{"encoder_arch": "vit", "model": "masked image model", "dataset": "photos with spoken descriptions (Open Images, Localized Narratives)", "train_examples": 203450, "image_size": 32, "crop_scale_min": 0.5, "horizontal_flip": false, "color_jitter": 0.1, "method": "mae", "mask_ratio": 0.6, "loss": "mse", "encoder_norm": "rmsnorm", "encoder_norm_position": "pre", "encoder_activation": "geglu", "encoder_mlp_ratio": 4, "encoder_head_dim": 32, "encoder_fused_qkv": false, "encoder_bias": "all", "encoder_qk_norm": false, "encoder_parallel_block": false, "encoder_inner_norm": false, "encoder_drop_path": 0.05, "encoder_patch_size": [4, 4], "encoder_layers": 6, "encoder_width": 256, "encoder_positions": "learned", "decoder_width": 192, "norm_pix_loss": false, "decoder_layers": 2, "init": "small_normal", "residual_init": "none", "optimizer": "adamw", "lr": 0.0018, "beta1": 0.9, "beta2": 0.999, "eps": 1e-08, "cautious_weight_decay": true, "steps": 15400, "batch_size": 256, "epochs": 19.4, "lr_schedule": "wsd", "decay_fraction": 0.2, "final_lr_fraction": 0, "warmup_steps": 460, "weight_decay": 0.2}
Rows from block 3 of the encoder, named by matrix and row number. Rows with one number belong to one attention dimension. Each number is 500 + 50 x the weight over its row's rms, rounded and kept within 0 to 999. All counts start at 0. Numbers have three digits each. After the name is the row's rms in percent of the matrix's.
# q: attention query (encoder.blocks.3.attn.q.weight, 256x256), inputs 0-85
# k: attention key (encoder.blocks.3.attn.k.weight, 256x256), inputs 0-85
q.16 093:554432474549458431490474540526561501484535495483514570502292536530507538497463536412504490482443468507452455528484532434577527531497537374453433562546454574486554538454430490434410517563527435474594466488515328466443486617456542548325461557459482451519478598
k.16 118:445589573530518519498519421512467563570455562486545544456386572523410480466502557496506466498426459466545529563556473558346407578555514437469479521512465572537573453472469437437506546532490415528513522519466605365511576558474418482475494539469480465544474430
q.17 086:478507466507506489449509497446533404409532508564508491542550474463519476407490468561529535518526589394453520486459542484541515460450501591573496400574559489544569540438561540461499473404539428528494394584499500503416558485658446436469494474511581549490516498
k.17 086:517467460496435529430473534436488496471574470531467498558535510529469467545543531405456561535581599439494606472378491510562461468446507517603547501521543492453543502531523499470527493400478485551495466473452569473425526461675595461510515505457518494512524438
q.18 087:452472523444533494454553458491437647561467497488423442434598443462495474632440445488410538576485436579623508523541477511506435463543478526467464495449518412455405530513493584520514544490364581491434571455449608517558441403526487441633568445491472573499498488
k.18 100:520433477482474483504564535436498530427491415483432444463601461489580522543503499506473489534560487500524415447490509388598578432499514587460464518479561411471404494522554577539485481513481596397425526503446444597532442417491529537521495413582487507439440541
q.19 091:458465589425512604543558468525430445538459447446487506436611514522395507436469511554495494490551498454467484576592462510519396466466536551524482531470543449559491488559626593544541461471457535450433551577525620576561529386480462475597481545550410606481511459
k.19 106:554443421425552474504473578566583468432548471565442419490539440461531497504478416505492511462487519585472536475487572435636511443457430573444482490488536455494424553570536551550514434528526569465486388551552454562479424510518495524496482484487502522471573579
q.20 100:427494542463445579501522487528518493535517475489482462524547568562443497489490500468497509509550502462472565498633549462463474538457547501521495582416490555475546448565553447555562541450472617402462444581513558505529535462488485518546436577566520578596477451
k.20 102:503511519437522480510475575522522396532555439559510450526541533421512430484438399543562533507536545512440565431583533486610493560419403545448520499547547519452493574524513517604507541553500615498502354619584490437477461523500504551499468525523553533553458549
q.21 100:524483458587457468567457528530583479462576476537611594550366507522563482414510452471564450501401453446417451518507520503555530556493511474514455519560452589493579495494414465451459498543585444490645403482525365477456520581448480602367500522452571443476498552
k.21 123:443550525554522502504483448514483516532482563507570581502409566527429502481500533499502514495409435479522505553542499585368421588533507423510480503512438597497573438456486439443498543504502413543566508514502580396506571539488414494500541568427487492554516440
q.22 078:548498470603462471521431517549568440470529494516527560494389580554497567429557552500545464492514593418452540470460505481448604509506522415482571493564466566485560509465548433500425517546552435509553455562517395471402556578506516513394435549518500417586455495
k.22 091:471578539492486552509443468520444479573490592475574556520395535508396476454497523490547485476461523472486586525520444598381399528515497385525553502544496571538601542512481418469509535516480413584544512526518574364472585579492484456475487571460496464535503426
q.23 102:528485479449512514439516516440497514441475572489428471506480528518473543565492527460462567509578552520509528433413492447461516415506548394490521466503570412483493525419582489500475545483447497547426555533490502483444499504557549334510435486558412484564478478
k.23 101:437585513446509560500523514467450542554487527485446448507480485492483435495550548476519448518582588471517558448443428449467469400439535505545575492505602425538508535536512492500508522506478454550448549513440511436449535482509615424488411482515482488504461430
q.24 090:568486471570482421511447540500588479436546516476528598510314552557495550455515506466540500444452500489427486456446501457504580526490536369519511513582458556492565519428462449477410530542561437508619472500536298468411496622478557507306429538475485425540484547
k.24 120:432582567528514528503483430502471543566467569480556567473396559532381491459523544500519487486441497470514554553512448581333386552520523404529532513517467580549581481480464417454511553505495387556556530500466610373490581558486458459479486547453481483557488423
q.25 091:556523488474555551491525490467404571495459566443441564505510429537520473542557499466515456509491434460509406452470477470457463435542479438566494451414524361459486465512526491443532550460451605528489581509487555533521508388501490463535462503633358429499518465
k.25 087:501531423431549487585467562520502491416546512504428440486507417498498564491487474492510446496492479529512480428429504446518486372418496487582509438532513435409428557480509528535462501469531585503549527515556457532471463484439517531534373508571483461499487465
q.26 083:427501540425516517416556467478415549568433485489433394428658460457457499600442517540439555543534521581598528515537497487504455491522467599463496528446505452505420515525498550539548498465411565482394569481466639536564467433550530444632559459505500581485507467
k.26 107:560408486470465473471541555474524500444504411493439436479612465478589499551490471505482509528578533509490461453471519409642591460500495596464485512484540424478422531520517567544494468498477602416433482473479428629518413451525554537500497418575517513434470575
q.27 073:463491518410580500453564507461456498504435500524414388452617453445498488548469517524434617547571510518572482539521531511563420407456489620512474475487582452503450544495542614507561463440412495524385526494469594514544498441540487425597523479482505584466516517
k.27 084:498404503463482505483555508437514507471518463533409430499593409470580500532485479491491517529602563465514513457483520387648530403460486626472470508495573415497433501566535563507530428490492563469398473498508473585472469434565564521502509389561542507405487557
q.28 093:501484474545529437409521502466483474472521489515511575494482424476495491422477461557539508546404510408470432510481528441573519527489490581589446463565479534526554558449471542415486489409534441482593437520489464535411544480679500479426545481495521538449518515
k.28 090:536452511508443501412491523446488564444550468491474539465510562552426527551539538413447553542516528414515570497362494515506421516509524479583508523532485531421532483478499485447513531389453500489532488429416574479454506480664527497482514508490485477497501426
q.29 091:552455548443508509532486539510471475572461463458472479482437594484432511556473537460461528454562511617475528564517496521507473560512517444418512632492502559536438529525459446525459456587521484445483561443497480506523428578428565514527511555408477545498465590
k.29 095:514557587530574505506548417604534554584420544468504494439472580505544480463496513605517468481434460525542417569615506484420527565612505511396458508423476493610496457450466490489504516567474431456442514503482475463562472544421427463455514498507453514489485551
q.30 095:482476481509511447392518498460482449461509472538513520497537477462468491441444461562519520560473574439458482511492545438568507535492492602533470476563489533540536558450500530442484476417519442478533434567479504535379539495733494452485563492487541588468496509
k.30 093:536441510498446507396500528448489541454540449499465502476542554557464500563531538430435560554551566432512553486361495487553468512510520507550511538516523492447523496481506498458517538412436510477476473461397555476430494481698555479490522494491479486494479451
q.31 094:472507465481477500472499477478517403472497462578498436485598531435500462440454494542495519581578662420473588479505583472538511524485494614461506484551525523530534550465533486489468474479494441508413408609461519485416548514623454477522557499483596533492443499
k.31 087:551447464473413524439492506444473470518504506499477517545540515510496413527512527446457570588586617435500592448448528471582510487507481525496510529495552466481539513545517504461540486475418507531401439515467547490427538472667581458504567476483488490471467509
q.32 104:506586499527524499458477522543558361538532508559517556596559585419541565468547580513540481494544570428388477442493494530520548582491535433490501498526430443552601462493518591527442382505567484507507531504509470495516428506459520604454606485498606561465518491
k.32 104:498509421501462517483477471552516432438457550462512495521470573511464494462464613484528442435460466487537552468594540505402524508534463453485488491528444489554532483461513512577566452481620535468544479512519506506541500565486531548434593513442545537499551508
q.33 105:451507629448509474485552544518474491572583554509475480500404538505520526469451478464605535499497494379496555568495492443511388515395580530490499555558498568523489485490432422411557552499516497431556445481467375402572539598357470570308408517529461458490448513
k.33 117:480523455415518437429473542548502487428540550484486457474461528456490488529558434412499462578498471480492524508494589590472484532453541506434501450488418561511563496502420548357492486480523483512522447464451569463592493570411482581440548577418515549512540472
q.34 114:433442429594345490492444482512517454393522417513555533469474394500471484530474556508516408501517468505472504477540502472494523502594468481519429503544458509485580410525493604429487438469547449488549496485561408446478523594506540613442548549488632496414508544
k.34 114:439449369523530481546461483568526555432491598518522537464441460485475425478457508449468369497414445473526583464496564537428464408538403445424489493486356531455490500518467538487560470517488518487516522572508565494467522547518502651533520549496552472461492516
q.35 084:454454621499494499532481534470542481548579428559541560565447525498510486375457525474488491472492578429477543546457484462557486564402473476489583524520476511541454525631524445476544493550525503455511491506439378462365568513540604548404481502468478540493397499
k.35 095:458507533430558494501465534570494520455547639522521541493466499461525505438600480443503516522425498431491556544475579527488408511530415446442493519438401546520518492530423499382598482510527498509485439462428621466443536494603533609499512485508512547472522449
q.36 089:461483481472457512540476464439400521468451490441498390454446415556450406583413506485501448488472391639580544523504551487564457518479509544433485563558513495453438461470466433473482439537519447496520468476546509472509508633519516487582496565477524420456519543
k.36 087:456404577513467513527527463407523554563546358510502460515560427470546429599445546480459514486502452618496494490408463511633547535439646545519504574477475457408454498531426491480432511506442491492448554488473431536520432504512539499580439531508490448489482491
q.37 073:541432342526437526518540481462462508422453402465436438463519355551512462560510487484449466479496440652496429506512457486557529490518518566565442531423605556474493518504499538524422530458498511500523446444540568539518456453555519503625492567515554479487563546
k.37 078:533451431619460518559545483412528560534485369564475502551555398514512489485412524466499476468495534518479437471403424423674521466499568559547473540502546460479449493459505463512424477523470475515474566484499456570492472429515520442526445471583516431497509556
q.38 096:540595495503495443536503504551482452496515548486468565432417496495439540486506520443549471585475406382478544456525522533514481544453572507523429591526425544458576445430438466457466476462512485448560453514561483463575560525454421660482553570475514428468465521
k.38 090:495542445431482460460504509516541479488498462458418414388435520528377519553446529463440422511528378531523536419539518567448526483433525527528496493504453515476521509494477589504494481415534517483547462502526504444584473582435492565469523564407512465488548453
q.39 079:452396519526492515508465534418577482504564388525532520549469532541491456448487546495447490431512540544470507499426447510547519543410507454537569469498515505514464519620538529480467499515533524506527518434425407470347496511586662529459480545446492566525462486
k.39 083:446468528507542550579462485563495523480528643575537587529503472497551507404588528455535547461394505459470512582413520483520361458558417470471488544434442530535474478494406451400599502564525503512492484453413608517402553443623523572542492451528479516471524496
q.40 082:545541496427559531480553499509435554537404658424435402478544535501520516593523445507524600487515490575555493528505540516456487412528539523465475503474577534497464533384477456524505537511475520516445515515526631569617451502439409380581440436544440456543564495
k.40 096:563506561502443502457542502397487482541453365437485446545564513499521494584469491554502548483619536563499418498514442477572616534456624545552511483534605465501500519475541502571400496485477470500473553494540362556572455493396495367484466508514463501531476516
q.41 067:455493497483576463575524543485479647515486583479417444506447488569377400545421463465514551478509385563544573567537512556526398427446558514498449538484447569437389534478396447516492501484499491540500539541548534472538514544491413432569446538491475475596475489
k.41 079:420490611461488543488536505482559501545522388476468454477539511503444471584472558522528461493582434580453462524509433444582443501453550550561473554415548471472493479583436538531433471449442474505514478475510455466537399528475491433542435496484476525514484462
q.42 102:512515494473500514472511503575497516522493632490465465517486512474516543565497470509607569516548487419494490544541517461423445434540507481495430483498529557488524482455456478454533497475503481539503500487560512487725474560270406446425431468556517455530538507
k.42 096:474510429484485451415482562472495478403508486469513407481499530453499463573480445516525460548591524501516489462556551523426548481446579528445519357522498502489554477541524564493486464469485483538515492498539489486696489594261473467409532580439492552523518492
q.43 097:490502438505421493498484523564450495442486547471511444400475452469480507577473509507552473507494417531510497466545576481480491470558526467465407502568469546450545414417444551399451483477529483480511494505559494473620485635394443591475479580557557393445538520
k.43 092:502469401480459472488464525488496507443488479432493406487486501475500435571400492487454412510556460541543498426481550544472557506433585487420536423505447525423478515518483545456430473507510493496506529557527478528623465584346479546513526648473484436513475512
q.44 084:543541410532548524473531455493525492492462528491495419574662478497626542558541466542516528498529516582487410450524513468494560489550495548515467432441588408514519472454573531626501490481468498556442539485542611577576394430492432384592518408548546498508612506
k.44 099:577501470602485503497541471424481486548483412535498500587547485497521496509428486549528516457512555548503469489522462438553589559496552557553502487599608449515516496471617434617453519521507531495506534473551399533524491474467494381480490452522525490530516536
q.45 062:509593514527456408502470528602521450521562548574573587482474443442573592427504511503557477580444483317459514491539596448548513565489454515485486482568414459526579415523538512492544470481477507445539475550546437474538593534443396644386536504515506441454473511
k.45 077:534582392438540418442470532594532505439499568494482454438428538505457522517492448484476409537478428471525569484535603546426547554513426481461521444542424557484544530500521548464525499446536570503556409494500540423544517579487459642455547541430567492486532444
q.46 086:480438462543479493557451462398480522437480386498534496482518438562476406492502506504397436478447458641553504470480482535542537517504455529506547478498500436468460495546554517552471500530480504521487528483477525519316530463708588486636560538439481514489484504
k.46 089:490445581567528553603523449482492555602504471561494584518522427547517511451500538522479572456430482528487489535446426455567441491536446498562488619494532479477423499484496438515517555542458523476474535501475478518320513401697532496614432424565488440487470516
q.47 090:556511397549535515540464458454492527450434462519502496523620444519510458509541494530403483520475489606523427451501506529497562510561452547516518459435523416474489499499575519632476479504462511559458548504522648594443474381649508400720595469478495522512548492
k.47 110:538482557587504546558535462448505513600485426545488541525537460555506527482463550578505567451490523535496467499509411424551525503532492523590497561526608443481459494487581456622492538506469534489497543499535404528418495418591530411552450406561492457499493514
q.48 076:492425476491531512556517472419435623444438427440477427426435471601412382559437467481416479463450394667615533510483495539512454492472456533503513502520540510433383552506498432532472547530477495525510492448477540494459505513582532427620456555463441457551514508
k.48 084:463431615526499553561527482414487545588535402539504502495555438511529480535506500539503588493514492558481440518398409464610439507481556544540503559454556464441425482544434447460442553540413479524439526464462461506447475458565504438600425464541439446513451503