Weights of a small masked image model: adamw at rate 0.0018, 15400 steps.
Rows from block 2 of the encoder of a small masked image model, named by matrix and row number. Rows with one number belong to one neuron. Each number is 128 + 32 x the weight over its row's rms, rounded and kept within 0 to 255. All counts start at 0.
After each neuron's rows are labels from the 100 images, of 14848, where the neuron reaches its largest size: "top examples" is what is common among them. Only what is clearly more common there than usual is listed. The data: photos with spoken descriptions (Open Images, Localized Narratives). In brackets: how many of the 100.
# gate: MLP gate (encoder.blocks.2.mlp.gate.weight, 1024x256), inputs 128-255
# fc1: MLP up (encoder.blocks.2.mlp.fc1.weight, 1024x256), inputs 128-255
# fc2: MLP down (encoder.blocks.2.mlp.fc2.weight, 256x1024, transposed), outputs 128-255

gate.627 [149 163 107  98 166  96 159 129  61 130 142  75 120 117  86 104 132 144 153 105 105  95 151 144 131 102 116 150  74 177  77  94 139 174 149 106 150 150 141 109 134 136 102 103  93 146 134 127 121 137 125 153 115  73 144  82 115 118 104 144 171 105 130 144 104 159 117 159  95  87 144 118 146 124 163 129 137 141 126 117 206 125 144 110 106 170 107 179 157 164 181 132 122 133 128 145 185 144  77  65 106 110 130 111  85 219 165 102 136 142 150 136 109 153  96 143 118 165 115 122 148 175  52 139 124 180 129 141]
fc1.627 [131 110 174 103 127 182 112 207 149 105 143 144 132 156 136 133 153 106 153 161 137 139 154 150 120 163 188 171 162 128 128 162 144 118 129 142 115 120 110 131 139 140 143 150 111 106 131 160 168 126 116  87  67 145 113 162 132 148 173 125  87 132 122 165 163 111 132 119 104 134  98 164  77 126 117  85 163 119 145 186  99 121  66 191 101 106 136  92 124 101  74 134 114  97 131 128 115 137 142 159 110 153 133 167 142  60 146 133 159 122 161 103 155 107 114 178 158 138 124  74 178  90 167 162 121  75 117 167]
fc2.627 [100  96 135 180 149 115 112 151  89  91 144 130  71  95  89 128 134 140 114 154 177  90  82 168  75 162  85  98  72 140  76 130 143 156 142 106 125 175 160 122 148 131 166 100 139 125 126 111 127 153 196 192 200  95 145 124  84 120  89 127 131 114 144 156  96 105 122 135  49 103 121 105 105 137 169 151 146 133 117  86 150 102 103  88 130 172 138 146 149 167 149 147 148 125 180 183 143 128 145 134 167 144 173 116 148 180 108 106 107 105 150 113 165 171 168 128 168 149 113 136 119 120 121 124 142 146 170  79]
top examples: text has "plants" (30)

gate.332 [ 38 132 148 152 149 150  66 139 113 186 150 170 127 101 180  95 106 119 163  98 160  62 127  93  81  82 118 147  98 112 136 135  72  88 127 105 126 194 133 131 120 130 144  71 131 115 148 131 126 145 174 121 150 166  92 119  89 118 148  81 155 133 132 194 155 118  99  92 122 182 119  65  93 106 131 124 158 153 136 128 111  74 185 159  98 111  28  83  51  97  95 119 127 107 136 129 123 150 119 170 119 121 138 110 156 137 131 183 142 113  76 128 122 113  85 115 125 174 138  81 153  74 161  97 172 139 153  99]
fc1.332 [160 157  83  83 118 134 136 107 133 150  59 144 213 117  98 154  92 166 116 164 117 132  92 138 172 153  94  94 141  77  76  76 150 136  84 102 148  99 145 167  89  59 117 109 155 107 139  60 152  68  98 119 151 157 106 188 169 109 177 173 129 115 142 127 142 125 150 183 132 149 139 187 135 134 160 179  83  74 139 110  87 116 116 117 141 109 153 174 140 125 206 124  99 140  85 119 101 125 127 113 126 116 108 114 151 119 149  87 145 111 159 179 111 114 105  58  72 116 133 146 119 134  62  90 135 162 128 132]
fc2.332 [ 79 128 142 177 118 130  84 120 135 129 203  92  67  86 161  99 148 158 146 103 141 188 116 145 121  78 176 151 159 119 179 133  77  95 113 188  86 133 133 122 169 125 120 126 105 150 126 128 127 122 121 140 144 182  83 110 142 192 183 157 155 133 132 168 136 157 118  50 186  69 137 132 126 151 129  96 139 192 146 141  98 116 157 115 106  96 105  87 107 128 116 131 122 148 145 118 122 172 157  94 106 137 128  89 100 101  90 165  85 136  52 130 143 146  77 113 170  84  96 162  54 128 180 170 105 118  84 148]
top examples: text has "plants" (37); text has "flowers" (27)

gate.564 [162 114 149 167 115  61  85 173 118  79 166 158 168 141  63 149 125 111 104 144 155 141 166 136 118 123  87 129 146 139 137 161 130 171 152 111 160 158 204 106 140 156 166 130 169 119 159  96 136  82 149 192  76  59 127 133 201  98 145 135 137 138 107 108 137 133 160  84 126  98 137 101 119 150 109 134  75 115 115 155 158 105 120 140 157 126 212 156 145 119 127 123 140  89 159 195 171 161 152 136 123 130 130 128 182 141  68 137  90  89 134 118 132 153  79 160 218  91 117 145 143 127 113 179 132 110 128 152]
fc1.564 [ 92 146 102 144 107  84 170 116 114 121 131 183 149 128 135 106  41 155 131 199  98 113 169 147 149  80 121 143  75 132 107 135 145 124 139  91 134  62 173 131 134 140 146  75  64  80 168 123 157 149 105 113 126 139  92 131 139 105 129  86 153 129 101 208 199 133 141 120 153 137 120 125  45 146 119 135 159 209 154  89 127 111 145 188 189 176 150  88 102 165 168 165 121  62  88 185 161  94 106  92 139  89 147  97 100 121 121  54 107  92 125 156 113 113 145 131 130 148 125 111 193 163 152 115 164 163 132 150]
fc2.564 [124 170 144 124  92 109 155 110 146  76 141 124 116 129  94 127  91 141 134 145 158 120 129 167  88 126  72 185 120 154  47 131 141 118 130 100 140 155 157 117 130 118 141  91  87  90 117  83 145  82 181 183 193 103  75 142  84 130 158 177 125 128 181 154 140  84 157 189 113  75 148 165 107 117 180 131 109 140 139 104 137  83 144 116 179 118 121 140 162 110 169 133  35  55 100 122 155 118 127 157 126 135 142  83 130 146  54  71 108 100  96 138 116 172 149 134 171 181 102 155  87 139 114  90 124 135 120 173]
top examples: text has "plants" (28)

gate.408 [156 151 146 153 198 116 138 126  61 148 150 103 104 128 115 123 157 120  95 116  94 138 138 139 170 132 125  97 144 185 123 105 150 160 110 104 202  63 103 147  94 132  67 180  34 127 112 123 152 119  44 123  68  81 147 109 151 138 131 104 159 137 131 102 123 135 138  89 172  64 159 147 182  95 137 143 171 119  67 105 152 149 105  97 105 152 148 123 122 143 120 141 165 169 115 166 186 169 152  44 109 149 168 148 121 115 131 163 154 175 127 137  94 122  72 148 111 113 141 122 114 173 102 136 138 183  96 105]
fc1.408 [127 145 118 124 156 101 158 105  95 158 130 113  88 113 138 121 147 114 157 138  85 189 128 150 175 104 112  94 135 137  73 133 116  88  92 118 144  53 141 145 106  97  93 175  91 211  97 110 153 143 101 129 116 154 163 116 108  67 150  91 172 115 163  73 109 188 163 129 121 117 159 161 145 109 110 168 169 116 126 109 131 147 152 135  89 108 144  49 122 120 131 143 164 140 151 106 157 130 157  76 136  99  97 141 157  97 123 152 113 170 167 153  63 104  84 155  76 121 130 108  96 182 101 128 147 143 169 172]
fc2.408 [ 90 141 108 166  89 112  75 111 204 156 105  97 148 122 176 114 120 142 104  92 148  74 132 101 100 146 136 123 118 110 159 140  96 141 120 153 106 163 141 135 151 117  89  76 112 128 186  68  59 154  97 100  97 128 127 150 156 188 118 124 122 122 108 153 117 106  89 147 194 105 128 105 105 139 147 127 137 161 108 207 149 138 148  73 148 188 103 168 126  84  84 101  94 137 110 110 122  94  81 185  90 116 132 155 110 115  95 141 167 172  83 133 184 106 129 129 115 124  90 101 118 130 179 114 144 140 179 105]
top examples: text has "plants" (27)

gate.320 [117 141 113 116 119  76 134 130  68 125 236 164 125 128 137 104  49 147 104 122 137 114 121 131 130  61  63  81  88 109 142 111 131 136 166  90 159 113 145 110 129 162 112 120 124 158  57 131 140 119 104 108 112 127 100 121 106  96 154  79 147 112 131 189 135  91 121 119  98 118 160  98  90 146 135 168 160 145 152  89 109 107 132 185 144  99 108 120  93 127 163 134 118  67 143 157 148 142 126 135 206 114 148 116 109 119 123 141  20  47 142 106  95 156 132  92 142 140 181 105 221 116 113 139 105 133  95 159]
fc1.320 [118 144 107  77 104 104 130 102 105 148 181 181 127 112 140 123 121 138 134 111 110 131 133 153 169  45  68  64 131 106  88  66 124 110 166  99 168 118 163  99 134 154 136 120 198 141  86  72 165 119 145 165 124 132  95 128 121 118 169 127 172  92 146 219 134 126  97 128  57 159 163 148  77 143 143 167 146 154 139 142 139 117 159 161 171  89 104 117 143 145 161 129 123  80 142 130 137 160 125 147 176 118 116 138 116 139 143 106  10  56 133 202  85 148  87  75 135 172 116 146 188 114  90 123 105 130 152 102]
fc2.320 [181 162 125 152 137 140 131  99  89 116 140  81  96 172  93 132 101 100  88 126 127  81 141 170 138 153 157 115  98 106 137  99 124 117 133 117 131 142  89 114 117 101 141 133 102  44 174 143 170 146  92  73 112 112  81 155 104 163 170 150 134 126 150 123 178 122 156 146 113  55 122 124 152  77 133 161 131  88 143 139 118  76 140 155 109 157 130 122 135  76 137 200 120  95 135 160  85 130 207  72 120 176 130  97  89  96 145  98 158 154 172 106  82 127 136  93 172  25 138 125 120 132  93 138 148 120 113 182]
top examples: text has "trees" (57)

gate.761 [147 105  96 159 126  88 112 148 111 136 101 120 203 147 121 153 136  96 129 122 159 141 154 164 151  74 134 110 161 141 118 119  97 116 119 117 134 136 152 118 135 112 185 130 158 116 161  77 149 115 142 193 119 119 109 121 167 116 142 122 106  97 153  78 129 122 135 113 157 139 155 181 147 152 120 168 129 155 168 214 110 120 159 105 114 109 157 147 126 137 129 140 158 130 129 146 135 132 180 100  99 137 117 116 153 149 155 165  87 152  87 160 122 128  59 135 144 115 135 145 148 157 112 152 111 147 109 118]
fc1.761 [191 100 156  90  90 148 111 146 142 110 158 115  89 132 136 128 184 136 149 156 160 130 105 138  98 229 163 165 115  98  80 146 107  89 123 149  94 185 102 151 124 130 107 106 178 127 156 213 104 153 226  87 165 176 174 147 163 161 116 157 114 140 112 157  66 149  85  45  72 152  98  94 148  91 135 101 129  78  94 132 175 148 125  94 140 127  90 128 114 146 152 111 118 117 165 141 124 152 131 172 105 138  97 129 126 135 118  93 118 131 106 161 166 132 115 125 167 115  38 169 114  57 166 114 103 132 138  84]
fc2.761 [163 128 117  97 150 162 156 160 105 102 140 156  70 140 159 122 134 115 170 107 106 191 145 109 238 138 105 113 152 118 157 138 187 148 126 158 153  79  80 141 151 133  65 191 103 115 152 198 107 167 110  83 106  82 141 148 177 126 152 124  62 148 115  90 119 158 116 113  81 133 111 118 173  86  97 159 107  93 115 100 147 154 105 192 105  79 116 100 141 119 147 117 151 185 195  89 118 144 151 187 133 141 129 116 123 142 153 171 114 132 106 125  70 136 155 151 151 103 118 103 186 123 110 143 110 142 104 118]
top examples: text has "plants" (27)

gate.399 [137 126 130 155 125 156 138 177  46 174 170 126 169 122 158  76 143 108 116 138 137  97 115 115 165 100  78 152 129 151 160 140  65 135 170 109 169 155 138 110 130 181 153 112 150 136  80 110 150 172 134 149 133 107 118 115  93  86 112  98 179 102 140 144 115  80 136 121  47 123 138 120  79 131 146 192 126  91 143 185 132 102 115  92 117 155 101 165 154 175 183 134 119  88 128 165 109 147 137  95 161 134 149 111 149 150 142 139  37 113 135 167 124 158 126 132 139 118 160 141  96 124  91 153 143 149  97 104]
fc1.399 [155 117 122 127 121 176 140 125 121 146 160 170 114 145 117 142 140  98 130  90 102 190 153 136 173   0 121  87 147 127  92 132 119  80 182  96 155 131 130  77 130 179 176 115 140  77 135  81 183 143 145  91 129 120  79 105  42  83 133 135 173  88 151 124 159 101 120 156 101 165 153 106  90 148 108 141 134  93  84 164 120 110 127 196 128  94 104  98 151 117 131 137 155  79 133 103  83 139 135 122 184 135 104 134 107 125 170 117  75  61 164 170  60 139 120 139 153 145 236  67 135 137 101 119 111  90 120 138]
fc2.399 [124 134 103 142 130 140 158 150  95 117 194  85 140 174 104 122 104  88 118 175 153 126 124 116 104 172 185 111  92 108 120 129 152 131 122 116 106 147 116 122 137 109 179 109 102 121 115 164 154 150  78 145 159 116 105 152  89 135 156 177 184 118 124 200 170 134  62 140 147  61 140 128 146 120 206  92 128 114 172 147 137 100  96 124 124 131 131 171 154 110 159 149 103 139  91 197  77 158 152 106  53 148 160 113  69 112 140 120 142 160 125 140 162 151 151 129 186  91 142 156 124 131 120 150 102  96 115 132]
top examples: text has "trees" (61); text has "plants" (36); text has "grass" (31)

gate.714 [105 149 104 128 179 114 188 173 130  80 133  86  84 128  40 137 136 129 122  81 104 238 174 157 141 128  99  30 160 169  73 139  87 165 103 125 109  50 143 109 140 107 150 204 159 114 176 204 131 113  56 122 115 156 127 101 145 123  85 138  46 122 118 102 123 105 136 122 152  70 131 152 157 159 119 148 182 140 106  94 118 139 197 145 102 117 134 103 128 139 118 159 190 158 125 133 115 147 112 129 125 135 136 138 159 117 126 143 170 153 133 127 115  94 140 152  88 118 137 159 129 150 139  39  71 122  87  95]
fc1.714 [126 106  85 113 171  58 193 144 150 140  98 107 214 127 112 108 101 128 127 162 137 114 198 141  98 139 124  80  82 140  64 127 142 128 121 133 122  55 176 131 137 122 147 155  93 147 107 128 143  92  88 192 147 192 125 105 161 128  97 111   0 121  95 100 106 105 146 159 227 144 135 182 128 161 134 100 164 134 158 145 116 124 147 129  98 177 160 133 105 187 141 157 151 120  91 149 155 119 118 132 144 116 134 147 165 100  92 139 114 136 205 124 133 118 134 118 111 156 131  82 102 148 139  81 102 131 200 188]
fc2.714 [126 140 126 124  94 120 118 165 143 144 117 168 159 129 144 138 117  92 134 144 112 109 134 137 112 136 153 150 162 114 212  96 117 198 127 125 143  89 174 121  84 106 133 113 135 141 128 117 139 149  72 137  83  87 141 158 193 161 125 128 145 111 158 153 163 159 124 128 181 183 122 106 105 139 126 122  80 136 123 166 128 137 141  76 155 153 108 137 120 140 129 114  84 157 122  56 126 109 149 155  89 139 126 153 201 171 123 131 150 116 112 118 169  78 163 161  77 109  89 129 175 127 149 144 128 122 144 105]
top examples: text has "plants" (30)